A small multi-label image tagger, trained from scratch.
Training: normuon at rate 0.011, 13100 steps, batches of 256.
Data: trained on photos of plants, animals and fungi (iNaturalist), 155796 training examples.
Rows from block 3 of a small multi-label image tagger, named by matrix and row number. Rows with one number within an expert belong to one neuron, the router's apart. Each number is 500 + 40 x the weight over its row's rms, rounded and kept within 0 to 999. All counts start at 0. Numbers have three digits each. After the name is the row's rms in percent of the matrix's.
Before each expert's rows are labels from the 100 images, of 14848, where the router gives the expert most weight on average: "patch colour" is the nearest of a few named colours to the mean colour under the peak; "strongest on" is what is common among them. Only what is clearly more common there than usual is listed. The data: photos of plants, animals and fungi (iNaturalist).
# router: router (model.blocks.3.mlp.router.weight, 32x128, trained with AdamW), inputs 0-42
# up: expert up (model.blocks.3.mlp.up, 32x32x128), inputs 0-42
# down: expert down (model.blocks.3.mlp.down, 32x128x32, transposed), outputs 0-42

# expert 25
patch colour: orange
strongest on: phylum Arthropoda; class Insecta
router.25 096:516493488482481484538459581583509462483442495468543528479555533465463530500493484484524492494453571481490495479466485553521402465
up.4 089:469454463485538491541515520572546566531456520568483492485448434445550525493482506518480576436490518447540435551489488442473497502
down.4 094:392515531519452604550568495499521571556456471480552503459450452458504476487520530495530532462524477454523547458502469490418485472
up.5 092:452480501493539499482436499543572528524509544552534518483459541572420450543547557438507590547440494493538540514489472505502526485
down.5 097:472525526441493486496508486547492501513578564466541501513472528535470497484496480494556532540585457441435495531471443523478456493
up.6 109:566588451560543473443498528462479520437463569473544463484489478510399541487488536470468488520520438496611484561448488509566509450
down.6 110:550502496452531485443476466503487525507591485470434505490506532445541530516603528428550506500536512598482531497565524476474469512
up.7 078:573429554528473506526496461424462510480513522461462532529537434455528492540506497571496509467471403551521495582473600432474486474
down.7 082:509495503526468499441554474476486444525487509523451438561506514519538486528565512469452478499529444462498517558463513455443453608
up.8 096:505538461405572493527458515537608491471487476530495453530493555469436497471528463516505517521472556507462487443476508513566452533
down.8 088:474486461479440466519508507566565447512451445535454549510491495494524494559523555611497444529511551496517524441549456520479493546
up.9 098:492488533499426542474510501521458512455547466473542523470528515516458486426522525470524567578587442488419528463533423556521549492
down.9 090:515531542546519480568453562451520506440436494473609545462433486526510393540420441463499521522465422567443493430519453483452537457
up.10 102:443452533498522446469527467549542542562527459522417489497480561486483489511542549530535418481442552491498472537562553460508451454
down.10 110:469458475502511534454535515460550539504567481531475500498538575474515501505564533396491438540491509489473458501553471477495461530
up.11 100:455509466473467433527438564441467565432462517522570458455556500545457525555483501543516466431585421444567490474479474422461544571
down.11 092:533461550535581508464566484452480505450444497358516507482424501583494518499500515504522444499510521531501470448562541557438434485
up.12 078:452528501435515499589477408494456516494465524421504551465471414495525469435500478510493443527586466538571552564457548443454506437
down.12 091:485491453440522590525441539491497411482432555533462463429508431430476562558510485462578560494533510562516464479486510514481531451
up.13 098:427547424525545553588494540529546493518441549502500517484429536482535464442501550478527421468509514487512471479486558473446520521
down.13 106:559431511484488545572502494466426499461463481543461481523535486411505527518461513504478436446531475520461475496383492528481411529
up.14 103:498488493458580479506503594482600489505484462614491458523540562450542495489518468536469544591545598479471439515501550476454448570
down.14 109:480517517500496477474515441443463548561444499468488530522463458521539499447613549540448500531532484479511560559513465457519484548
up.15 111:535536493520517487570501566574543480477372549476494496492501493472428513545484509487517507459449528495547471503461460500503516478
down.15 106:478439474490562549522504457503596454449487482569508491513457478483481587419515460544517480445439501533551470508517462510451497513
up.16 092:473469496498457538587562575506467546451491509468524476486439454598534513505480489538521499551569512523388478507513485447480548494
down.16 092:542561542474533526567496529542443510533423383482498558501490564480524449495493464559422517459573554522515487528559498516418510430
up.17 110:503500475454491487570533444484550524521483540454518523487482563489488507457523497677567520512557544539485472539509521484478464468
down.17 113:523437458506477506563433561472543498529508468525531482467456524510482408517544561455544505487499481505444476525542510484506406523
up.18 097:508421486478534546529437460583488481542500448538516470461548483515483535516568478521532427514463551524452535508512479583449470532
down.18 095:516527542526553439497479568538562416445454532501495499498476450518464518548468508571502559473498485451484490481431465525528427503
up.19 106:543496545434547477515517469475481432460476521463481532587516502460473461437469496527584498530488517532500508439468564525511554503
down.19 110:422501480497517574469529482539568523512527464426504462520469590456551504452440529514519434505508539478470575495506480454514506454
up.20 081:545488514593489552465543578509540458541443505526543453452463581463464469547451544447542490448441513485429482571558514451513563521
down.20 090:560504520443459481407569439504477479512538482447494406501502462482547502545504576514476542463532489534498440484457470568480426501
up.21 110:505585449529542500490421561531553454482524491565530489553498500556452473544524491534464533528586520507474482549474411545498545541
down.21 104:412487543478550437462557480481492492514612425514485599509461470499532426483567462471504515537528529412465435570507529497479464505
up.22 093:502506537505555489483514576501538507510487520490507590479499453476528480510531446438473519473416490482508488465506534515606547514
down.22 093:480478457484507497443470434567467468477529520514457468486448475508484584498497518481481534599487528492556408494477545512437577493
up.23 100:505511442562463513531484549544451484398499542429521480509443477608458475502442569574493469534476466557471512541486522482492489506
down.23 109:507464442566546500495534518502512493465426441464472563480462513470512454502550528483481528439503474480450512558513530591547572495
up.24 093:522517518543527561510497491529550461514518448459503510568523474419591466494465432515491543537499557507494469466519488513485457471
down.24 091:467496515521452436523523475521567509522563416558411450495525509465509502505527604582550530481490534502514562478525498432535473539
up.25 108:470562446484534487449526462539561485512582500495497470575417522620465490508536533577539535504558609543543527445525511488533522507
down.25 097:499488472479474536497427463453480511518515465479496502506510498579443458463527423416516516579512545429486497519518506476552491488
up.26 100:537549611586505470469482453478476440560527504547506501578534531447524527472487460544450543476506463462466468538507527550503432518
down.26 096:415490492473461446579588520473481518588452487507454514503425473501563502472446528515477428461515524488448472514531503510478458495
up.27 108:554357495575452528554558456545515473519517459486441411500503575399554479456506461495502494594407508511519487499506625552532506565
down.27 113:509524552570396583428533484430490506461525473504456491455498505438530507497478496504490544457438525471632530418475453502541487465
up.28 091:504572538485493414492502437513485516581424501521499546446498446495416512462491464581465539437529466536479498606418485600552442467
down.28 094:467532493559523495571502389524491533526464468471515515541509547551435498437509580501441453557454476553427475534494530581537475576
up.29 107:461545552507511516476530492511501565576547481469499552483601557498471487476501548456527462562482464532413564521483410542455448413
down.29 100:554476503595516424510530512583499526477486574455560556533513429483550495524465429540485524578519534525442487441533483452540513562
up.30 094:479418513551510455433418540460523504539517483487491546463528472428558476542557512465510459486556508482536450518504486455430409463
down.30 094:505507491518503562518557471580543491461547434538510479530502567483473524448524493462532474591513561513494580510525493507443600521
up.31 131:462479512587519561530502624553546565480453533449499553480449478535507522530429491589517543482481537539511451499502547495464522462
down.31 123:479461541489554589545511596420556515447432526491525535523567435576535466500460477524491499471541468483416497479525504531548445470

# expert 7
patch colour: brown
strongest on: kingdom Plantae; phylum Tracheophyta; class Magnoliopsida
router.7 087:543482546534468489447476495497479424486559457589493550495570507461473514519552466531509563488543437477440510455443433498454481445
up.0 101:535501539504484477430495446484495501474491528545501468474479475449554476460530588502425509525471478488509496535522513465466527525
down.0 100:497512550517498476504517497476508575492511532569532453507547547473489504498533496482465553413537552504537509467532458469451524513
up.1 099:546480440532474482500522485462487423516553520512527552483432485459492459462441547485509522467447567492472502528487538484525516508
down.1 102:474570549503568601454554533421513520513517503485511505581500508496539486515487488493546485549575524528514462552504498496525451441
up.2 111:441506597450518474508485477538539583494493487559488499487509437531531412471556534551499514447510536520521519526507446490510457512
down.2 110:499484499522513496496479437476499545503494541492543586490492595456527487445495505481458555501484537550452511484529465510497456518
up.3 094:457479496494550510558543487568512512516441566536479459459421428565421501530483449450555481475494548423540484500505473500458588493
down.3 094:501578519452505473515571477529447445562438536489495551486538460480557451519484451557509506503485421429505517461428567540509529471
up.4 098:455500451485516510557527549605477527484490497494525452501508423562458550548456460474507444410456458510502523454535528426505511501
down.4 098:484543460454520440542528484542544531556546520617463478540482472480541503530482612486509473535524493494564512486491533484585498529
up.5 092:495434414554562486513559408538439542536515543515556455541511418480543486503470510513455452519494535482539525521516490459440497468
down.5 089:496510507490477405498457510446464543500506483533502521495515479473512468468478469518525563497450556415583555590502544405459509508
up.6 082:478439482460542520556505454561578510480433525549521451484457460551489533476468526464501486452522466464444494457516472558480525498
down.6 083:525517507439494521517430456445369528530504523471455483513597469527523481531449522456548497501519494560481493459481482553482519477
up.7 117:506541584509483508506406533544438404490445494471501449455535457511505450403507465555531542492509440508577527523427470488507508466
down.7 112:488522489522528530488461546444523457500494518513491512462537511511447552468554482466504513513589511500523521541581485480519460464
up.8 107:554514537514546526461524404567534498534553477545483478539476420508458510524496468504555451473457557473488512519497493496489472481
down.8 097:514502482461465432491463447440541454534506498515513426521489528542533542521522434540538462517485512470502520493480512491517525607
up.9 096:539516561502650486469507498520519494500433501541530511488507500536416497563510465574484517555502522506537490491540502505542436460
down.9 097:475515524598512479490509546459542467551535572511440518484423491443468555469498517432480575493475554482532493618570568486536511543
up.10 118:506465527484475430511506486400474487474575467572467472532497552472525490537476570602459561505559395437585439556492559474493474510
down.10 112:440492506497434466487420488533472541480480458455544489499602516521478476518465528466436545492530465543535581481473486545503511507
up.11 075:485531526495508535516519514535495547536489449518526463447502495577480529554500476438458508444460496519506483512426509505476448431
down.11 082:485499482403552537545504510502471420520511493519475512481456543441508501536563538451495512550489509580569471433514494519570531482
up.12 095:524456492510490504388499519501450474497572388483490512543532568542521483493429504444525510501447499515516481534494475526550468513
down.12 100:532580518509489517561468535463450556435444498486482483515545529515485552543408521451460540477526494545479496520567554559513542475
up.13 095:509449484615557509567511486504545484519522562548521526490526596524442508455526435485485550472442533496448487536542517468507529544
down.13 102:474465494523514514515461468432455462468511446496507515529489468445568463465477496475506530493453532447472490557549545484467477517
up.14 105:553473518562524504476532502565496440501504520453485543417444503486495495500484500483505563544454480533506513525434430489458550466
down.14 105:511466472554492492497554476459506521470425488502499495531500521454522480503418537559459529501442529539537484476505530543557553571
up.15 099:494453501547474496532505473552485487461559521469500479492460504509464458514496430476508454469482513443485557495452444545493491521
down.15 101:528532505434456458532526493576553469561479525523522530441568535436455434488497465503456559466541524507470515519467508465496497536
up.16 097:505505509533531520523440535495551493460454541428557515463438496495530510448442467533436408523533460530510543553478534555473524568
down.16 095:464424513487507448527438498503538538484462563440508516588515489557471472436518557456528477494561539437479535499510526439435484464
up.17 084:521475546504557526408526483492499547465487554413494451545449444464474482494489428532490545505512518508491519460504575467468470450
down.17 089:514550541474485485537501459573548543552454519534520464459558435501573513483476494546524514452531427458453558504495447503555416451
up.18 103:463451498480477561452553557492549463542520392518485490519533540507489520490596470426479518465452505501537508492491484468498415575
down.18 117:420475549513491492522561511480544417466473467503523530495443481533539455462490476502512442493475459409460524432430527533509482501
up.19 082:474478506470490499502468382520512540434466543520504480603443509539397465466512472481492493535477471480485504493532526539474497546
down.19 085:531474511469443565477525511466495536510470465487507481569471488460510527497535578549553514469501460455439523390497512478576514423
up.20 111:491487452422513520507484605513500547558493500517466486511546470459466500447549431563535461520557564561507496490548455480542454419
down.20 106:481515500450533562484506512566484519541483556507547520465513516489513434449578510494508404485475493433527514512539486443566537535
up.21 099:509504416536459503522512582540510534456492521518454443427422524509467505585500579497572469494503528485503484556504451506476486549
down.21 100:560505457485469556461425420457450580562452483536431452483501503465469475512473537578516539531560493506445465468418516580458428549
up.22 109:536510538550579477478410516540501599469535489568600480535569527575409504473530472472545548527445499515476486530536492482493496489
down.22 106:549467418526513487546473554536544467473565565489525452469502565532472507461545477508534425540542540489489430499517535450521510456
up.23 083:471529489571477498513535525552500585485443563505432463434510478591459511533495495493484486554511580480469538536477480420492511580
down.23 088:522508464561526482469467498586490511543524390478484471533543575528426567500539529467478531586535553466590448517440472469508520426
up.24 104:500382484541530524540513480531465536480491460505475485446495389531454489532517441503519424530389473557456512535495415479442552461
down.24 104:481490511562481487464548486555545482574440541474473482459497503498519558471572488498590482562470529510478547492489489518519484549
up.25 096:475514473504475502475477576463489541538439484574533528524420516493509433469430481497504541534463475532486432480495604479494511583
down.25 095:410462548577490511503512451497535512571479504454612457521541480561531447470509474540583506500528475514489494507536477469526554550
up.26 110:493482471512456556535565505552472439492497564448493529480402465415515538447544518464529507537515484468461524443440437457466535430
down.26 101:568529464542494439509507489515549454547575451527498485494511543432580528480469442510451496455496514445490490511448512522582511498
up.27 088:469452509568539517492497542532490503486480474496483483417528542482456490505440500553479486473404523441591511556453543515508427485
down.27 101:501477470463504506477492447487549476492502547535542454521394568441517494506471507467511476491405519492596444450476536524497499485
up.28 116:483510498500502483526472532542496511427458582565557499489473527575409514504531577519533562495565492488490526499506446455459496537
down.28 111:509483507501567468538447570526588514476537546474513479511455518485524519499544516460512444572517521491496557449462498479466510513
up.29 099:470469503539524476498534518507557487501544542582445505544509458507415445558455493525514458532504504485499526510487545487503515444
down.29 097:483488530472533545446483471412499413442415510484451541553489477464505581420560405495470469503440445489520438529548574485475499539
up.30 102:496546544504499495439517534491450591446446548462508414557502487509512510497539496513469510513542522543495454544478519521573492419
down.30 103:529468510538555542495514495499509486489473500526506467544473536457562479487498514441497474496487501481467450448569592503526534562
up.31 114:467556517503482506418482550548534537478464526479520527476508482497547524596475482547508460492522518502567530505509422494450431445
down.31 105:502522509510495470511387509516496561481487497458536466453562485501401538474464495560444496552486497577565470528506448528533466497

# expert 21
patch colour: brown
strongest on: kingdom Plantae; phylum Tracheophyta; class Magnoliopsida
router.21 118:531475469489526509448441574539490549438469549441557491553530508543415528530517488437506478530421541574485531464555505553549549535
up.0 104:462527535496450466480491503471475421487503478553453504532531536503520561530501418586445504580485474451486558499411502444496503475
down.0 101:472514487481536470429425537460505392498466490533444473497483504553471548461491465548480517558542515495514539508411491382511536423
up.1 097:526495454393506516457489541530481564528524488484477456555569539467472485466534437469525559450461497510468455500580506554492515570
down.1 096:422512557463520461501541493537552500448488631554535559591517445476532430516590491486535444477541467515604453488517456496465452463
up.2 098:468473486449467523472502512470531448461471472483518514525500486503502537503462471463537488513434498545577447434476540564517488552
down.2 094:497601531514498518474493460542535491534466524476513551469479430488562467554503571488481525513496441496402489482471517544547472522
up.3 112:524461486471512501510536519451521566539564465505520482528506501511507549557497438517460524485499574518441487546577533498544498499
down.3 113:466487425528516548531530494473563490479514451571512485482487518466520547477485451505479517514487527511422449472516451470448456518
up.4 094:467528522461510584500562626556523507528502548586508499447461557466555523532519507434507481512509556490499500507498545533474461499
down.4 103:474503546493499555509494444473499571514484505531467512526496518526547480524467489582493495539475518481438477605553525545503521476
up.5 086:518459530487502461642445480589520518467439449442516524470515465511491484518435446543542499449494515506485443542511498522476559453
down.5 089:474485449454486577462524501541469490511529458459459624446487453519486503485498495475460528472467460471444527528458503599577494530
up.6 095:529470551497460485552500455457440495529535538471538512436468561482497510516518498564495495572634473572463479502484491500455483483
down.6 089:457491507473499485521497478449495534491495476521472432485506500471504486515517464501458495532516483444456520532469558517473558568
up.7 094:484596463541506482498529479568545510476511457473476492461509564504470508429512546518500502532543536444500430462535544498519516499
down.7 093:397502480466521487493561472531500467485510538514407463501547555508435470561529428475511398413498537516437479466586540457441531502
up.8 086:445521450513458485537635548457498500486513466484528564478429512541538499529475407520487505536529456462415447507488561461496517516
down.8 095:536494530538459475498507485437504493458458496524523469499519474533489585581455459462422503523539559496503492543534497488491516505
up.9 099:484599508375447519561471553515461506472516506498504514546564425515539512509489429595512448496544455434482584528458394538543519469
down.9 093:505501540435470463504513499478505483567468485505442488386507473428541506463466570515513562527582500466478529441537522516448431545
up.10 100:487511453482578608450483494544569570503515550527460529473468512503460462458463501434536423486464574495514448437531485542570504530
down.10 096:474506529496519582525481510532492525535486503531547463535525506448540510471539601536509511461565488507472483504517528497474493511
up.11 095:494553506503520523457476546448491569476465544546521582491467483522568483448445467541505524424504558566549447477475474479506506452
down.11 104:499522586478486546468419527484473567562509506509505452544477483416506514496571452525481503541501461574498473592523497559468523493
up.12 107:538505579521443520561431553521482478371518476527534480493555469545457569489474483565438551415491460503541541531434469493527503503
down.12 099:549483489493535454515426450476445530471508447469500551471474407460522471519463518453509559470558481454495478526544546553498567516
up.13 121:537474441489444523582537525494458444505488476483534491531461537432519473495514470460461535582539501470523496473551572469466560453
down.13 116:483468562481458477521532510508501525497579503483534488518464576439511485444483534462505476541511558466473564452532497542484448481
up.14 092:551540585443483513516532526456442546493462487502506457526520452535516508430462499525495541521579405496471531500485419539482447459
down.14 099:509565552509434471545496496462490515492551551540520505525438501423534439492445437472511496531540491518514533432450465476495461449
up.15 105:528539574515512492474438471493478570439516533473515484446518444475481530478504511558515553459519444456427490504496434593538445504
down.15 108:545555426534514465564496468475462430449425488577518507500542538539478461511495489562537435435527499484398505442502564494490490416
up.16 104:496451479545513551453470582470566387465433525442475570452496467501516464499468469476466464520484453467536527470525512458451539524
down.16 100:565500514495515424516554522506527465533431590466480563501507510453539474467497512496481473514458456524439470471477573496529459525
up.17 088:486462448504501467524474568488574498463493613565559458475501501446496561494520480464500514443517460464484444515520543505508491525
down.17 084:481546453500518451452491478552432482548496473523567576542495478518503465565550456451532499517551486473528565455472574553477502430
up.18 095:524433589478520509422431503427490519511512492449469455490517432557503436483533461573459484540535576481475563553517530561456445571
down.18 094:467494511517491532475503461511486566495562518506479484494474560452593534430505549531550516535401512471511489504481491460465472457
up.19 095:511481443545508484570444499490488547508515475442518469444519525524444472584458473412541467587461470519488470529554492535510525496
down.19 100:477518450497525515534521468522506537520502496437515458497472563564463539481491466496489476415472514489430510537530439476522566512
up.20 086:503493523580547458533461475461471548537532527577488488442573490473513520542453494504562604519592501545452547501480466520533536518
down.20 085:458462532494494497468537449482537509575474514540454546528506484538555503545476488509501471482516530429504446460599540433446510446
up.21 091:486501500513474593518421500513537508467488532482529433525472549477478469490495469588488564577505484498538516533467411553481525527
down.21 099:412473475478534493437491485559576488480556506549541539528497526456395553475545424445468587479474572556521456528488541478532499474
up.22 094:493547507488469473502493447480521496546562499608483503574474500415497503444506626506535523512474424466530468506506548543544611432
down.22 095:449486447491481518537458487471481467501565530543488504507613509517506540514453527479424438543447556460492550524456571512493447440
up.23 097:469572459507547499570517586528535473481450492533566482562491502509426472549475390484528488509544499489448465512545491497499494442
down.23 099:448538482469544489559561533518481469441421459498512552513512578514418489585493497527537461488523490488488508510490559495529495400
up.24 099:516513467516437436495587503502485469532544509513438446570537511491513503564538467507446558511465531483481416573572542496486541500
down.24 093:545470528547519560492483498584524436488549563419483525547593530509521568580500514490453454466412527527546500470531540529540472586
up.25 126:528481570531515514485442486439454474484462489374495484483506533530503439447444564427503484518471498571521481510474597516458495541
down.25 123:480403535572499501445520505464497482491459549470481540490522504529529464526424477456547546436449432482461508465447527513487496536
up.26 103:494486523504530508406526528510570494547481530547494507478492486493459523435510429606520427555537540474530501512497551542530547453
down.26 108:479452482476565541439565551522492507503448532478514416418464522518490462492561487460556491488485492493461432526519549493537466527
up.27 126:496481522503580503478465546548487540448585531538486478582480557475462511566551466503466460516453506472509476538544510461474507564
down.27 125:514475478491480443429485505521524478479537555541530513559474428520520498487500525568486477513459461465613429454459520474467528568
up.28 087:471443464532496491557472493555565495488517565573508507497537388543499511531586470535531459429466441464494479492472539496506458470
down.28 098:521506518570463519412491504527484459552530462508564483553603467484485476473539521517438486478409498493472573525568510544495551492
up.29 108:473581592468491466514481484494499582509487580552503465514508437611481523474498508538492563501504502480471521476450366532575485513
down.29 100:495552493436541465581430539479468510455473436586582505541506468499552508488536497505525454486543515453495472480409465507519454492
up.30 100:487442533466474433463481539526513481531482541562526579462478455558612467482506538466499543460542453448435533475442517476521495439
down.30 102:561528448456445395531555476407492549525561474473454518551461479576545543464528461486423511513491462540504516515468509441593470423
up.31 099:424592528423541551537466562462482576491476473476477465469472466447482429517487512508576519575562513456440456451509421510502518503
down.31 093:450535537464468422510531486499545502486502517539590474472409502476520464453459512488520471467556581522450556528461496531529520478

# expert 20
patch colour: brown
strongest on: class Insecta; phylum Arthropoda; family: Nymphalidae
router.20 124:546516499536508462450462463487450562511467548467542515499526441520509405462482542508511510487474441544478517543484489548530514443
up.4 105:571558493391439455442507485505470506525514475545471459514483421565406473417478442579513478494529516555463497459508454557577561489
down.4 115:526526500468455495553460521570490522526569519550512501508528419414525462526573470530512459446542502522545571500523532535508496478
up.5 102:471513535548547459503556429449539483509521543525464524516482422469493487475476478565446545514479426480473471545549623551403479533
down.5 102:546491494471478521513470503516546563490512531438469497446484479445507473493453490495462571529473540512387573500586467512494506479
up.6 101:554504439490449490542581445538482446518537448454423509552451429506453518463526410582509482583552604580486477480502504511497552463
down.6 098:583523477519475455489490454564501510482506530468514487466511446492430518461584498487481498523507538528572415467458441510494516488
up.7 109:438470484524532495528481499506478521537484554492528530486526588497531492535501462502506494496419436495473503493491526501446443485
down.7 113:460497567517498551532480551549441548516486490457469450565514522488486472431502436518562543498537529425623532480579470513529552500
up.8 104:498504518543496476529557419493491511444539440489544415469465483577459491434503458545481575564561486443467473503482478524544514539
down.8 103:539493564508445494521601525505555523478485564510531458513523479549479535539512425528489509432441529535551441547529489502448500523
up.9 114:531512533548525528482535484512533472550488527475430521404525540454525577437445534438462489478449501550440494500426545520537488479
down.9 110:512523480482522475423540438433554514493435468506423494476450510502535420471469533476426402544532503552431524438401555527513494491
up.10 093:465537532460472479487469432585482488468513486553452548556534524460401514542456482494540488469442494587499541489491454578460512479
down.10 094:549499517499555534526529568455465451531498520472514451546495541455495590528488519479479435551550451508547455428447468522441506511
up.11 096:522454503561412592496506526477470454546493436504486492392548570423515536477513511544490506536466445477559458587485534547537475484
down.11 090:551514538523442467448543452519517437513481493430449517463515580453476503541477599433478546440540519502444474441442469508423551505
up.12 088:544478496461500497555478425558490483509469474500504457380479543621452472433493584470542478501502557496478537496488532548550550481
down.12 088:487470435570483552513482472501499479463485487486533569538526541512491505486486492539462522494432514460512518530453502537577505563
up.13 098:483500485461432560567541514545402444441439521486576451439512519473498541486498514489546465372540428505468493489491486513521484491
down.13 099:509432550522467453553482523497489490480424470445501527523503503433517464485461539459458445499497520511400533480528506543569478511
up.14 086:492475475538528513570466518420472452502472512464549515451407555477524526501438451487502539398484452501534513491499506509475429577
down.14 094:492545520483485492529501517440475471468448467466567505477530510568502509553510560444474473438531512522554511488460448508463483495
up.15 104:461502545507517479502516513458524500519503474429492580447467472539539520550564555409483483525563521489508539490461550432403415557
down.15 116:543558545468504540489444516527514505450489486490571476521596405432505510528524488556518504446533427467477527409501508516503430506
up.16 095:522450471511470574542520460488581571529496554500479476519507493418530510498506516531515433564525503604503536553450596471568527451
down.16 084:479432479519520437481523500524543470490536485439452530547526568499452507483507557423506508528585515476522485493450485461454532534
up.17 099:487532513500469536524481477500524432486467525466526489492465569571497457524535525452456490557410492484500480488504518432515460558
down.17 105:494542525529486517481406565439510509449541484510461571507490449487480538453571531484509479456426491431446485440469475484460395515
up.18 096:467528486499504520512536433498533510563556487621476446492567434381520472449523498595500553499527451509498496493515522536507484507
down.18 112:436477489466493547519475595421511531524487514477407515488458479534530581443527512460496476477496529472487473428554504485522500455
up.19 090:508502534535507444482464529469502518522527512546532480442510485546525493564486537522518515532520475457530504563471435550436463513
down.19 088:537466489506499464491472507458444471494521561487545548497472402492513589534523439580357448579504474513477465491539554563569547518
up.20 097:499555479540514500486450503525508447481512435441483485506486537516491534542544438478482471493427552580538510500480446491443471498
down.20 091:473489540547436490553442541419518538448413534464504541555536457495470542455450547510471533506475545481502468429396485462454494470
up.21 086:462511539579491467370409571528451438489502518478531538457501551512445476536497501528472474489472515456499463535518481441434506484
down.21 098:514493497473509540443521557551458488522431460519532523482501528516504468510617451519476493471503428501510470478507509415499460481
up.22 111:541500530501375518518509532500445486504534521508502506446480477519607552480516432538486497566505470470407515494482474558526512472
down.22 113:542367534449429526523514506524486557459520508480561462515450497561572573475487522480479532515468481522472576453484511453502572564
up.23 094:515446525534482539508503526514473494498567548467521533502497558542404474450472507443513484605427456531507543567430503548511508541
down.23 089:471493495551491528462558487480439445505477434483446461505459549577486536532490489518502462508469439436550420446479477419514434474
up.24 082:525511452451550501507384506498517426410486438486485519526550484603474479457500434484529561476445562496490511515431498496471516527
down.24 077:513497511497411523523500408472499490515423504509559540524441469394565489530490534511543518489504495495472516559480524552509532552
up.25 099:451555548466624508433570579489508522494556575473477510470520599504507504438491559470594459428527528477512542446481423478532476485
down.25 110:472472475529500502600508525552452506375579526541561467482460473502491518456480452431484538536454483464478565431499488492503528528
up.26 091:495517482503483488503445460433464554476470439497509564559551496578435447498485539466527534508453508549490490521448464497529451447
down.26 094:476492452537550451503461426523559412516523495524459527508491514456510478561501473521589464493488469451503522566512480532498496502
up.27 093:512473537452504505441500499460464481513475466471550432431473485580481474447511519520501444439532481503506498521523423453461454511
down.27 090:500515565441522451443526546501530557579531518482508511515426477535534558485493489590471535533561518451524473504504511488462477476
up.28 110:494528553415467445463469529470507514481486549569507492559562540466444499517502489415518522463459453515528500448504533531532461497
down.28 101:526535466569510506545440465457512454499471540453488630482445414404500423516429580502520421460500523522519472499494463498543521500
up.29 101:497421504539449481469537431468458416527487441501495445500535543446515507495468603516517531552475420578506512503507469545552450493
down.29 095:516475477523578485540511579556489427553514479438418505473535534521519524496432466494475430498489447567540540553472511503557516439
up.30 101:556466517469441537505580454487491454501496533440471461507507537467490579520485501495480547398488419505499447538589574448493434578
down.30 100:475544531537450429465448471443434521511478459517434528481528528549501444481555516457434557535466459458466528496476460515499526521
up.31 101:543551500554497466506537439467455584546511438455445481511524367543484446468502585610465470511496434464552498613480427479503505526
down.31 096:547443503437477480430463507486449482526491527469471513515539526501548484532496463460564557504530536470499432506553490434476506484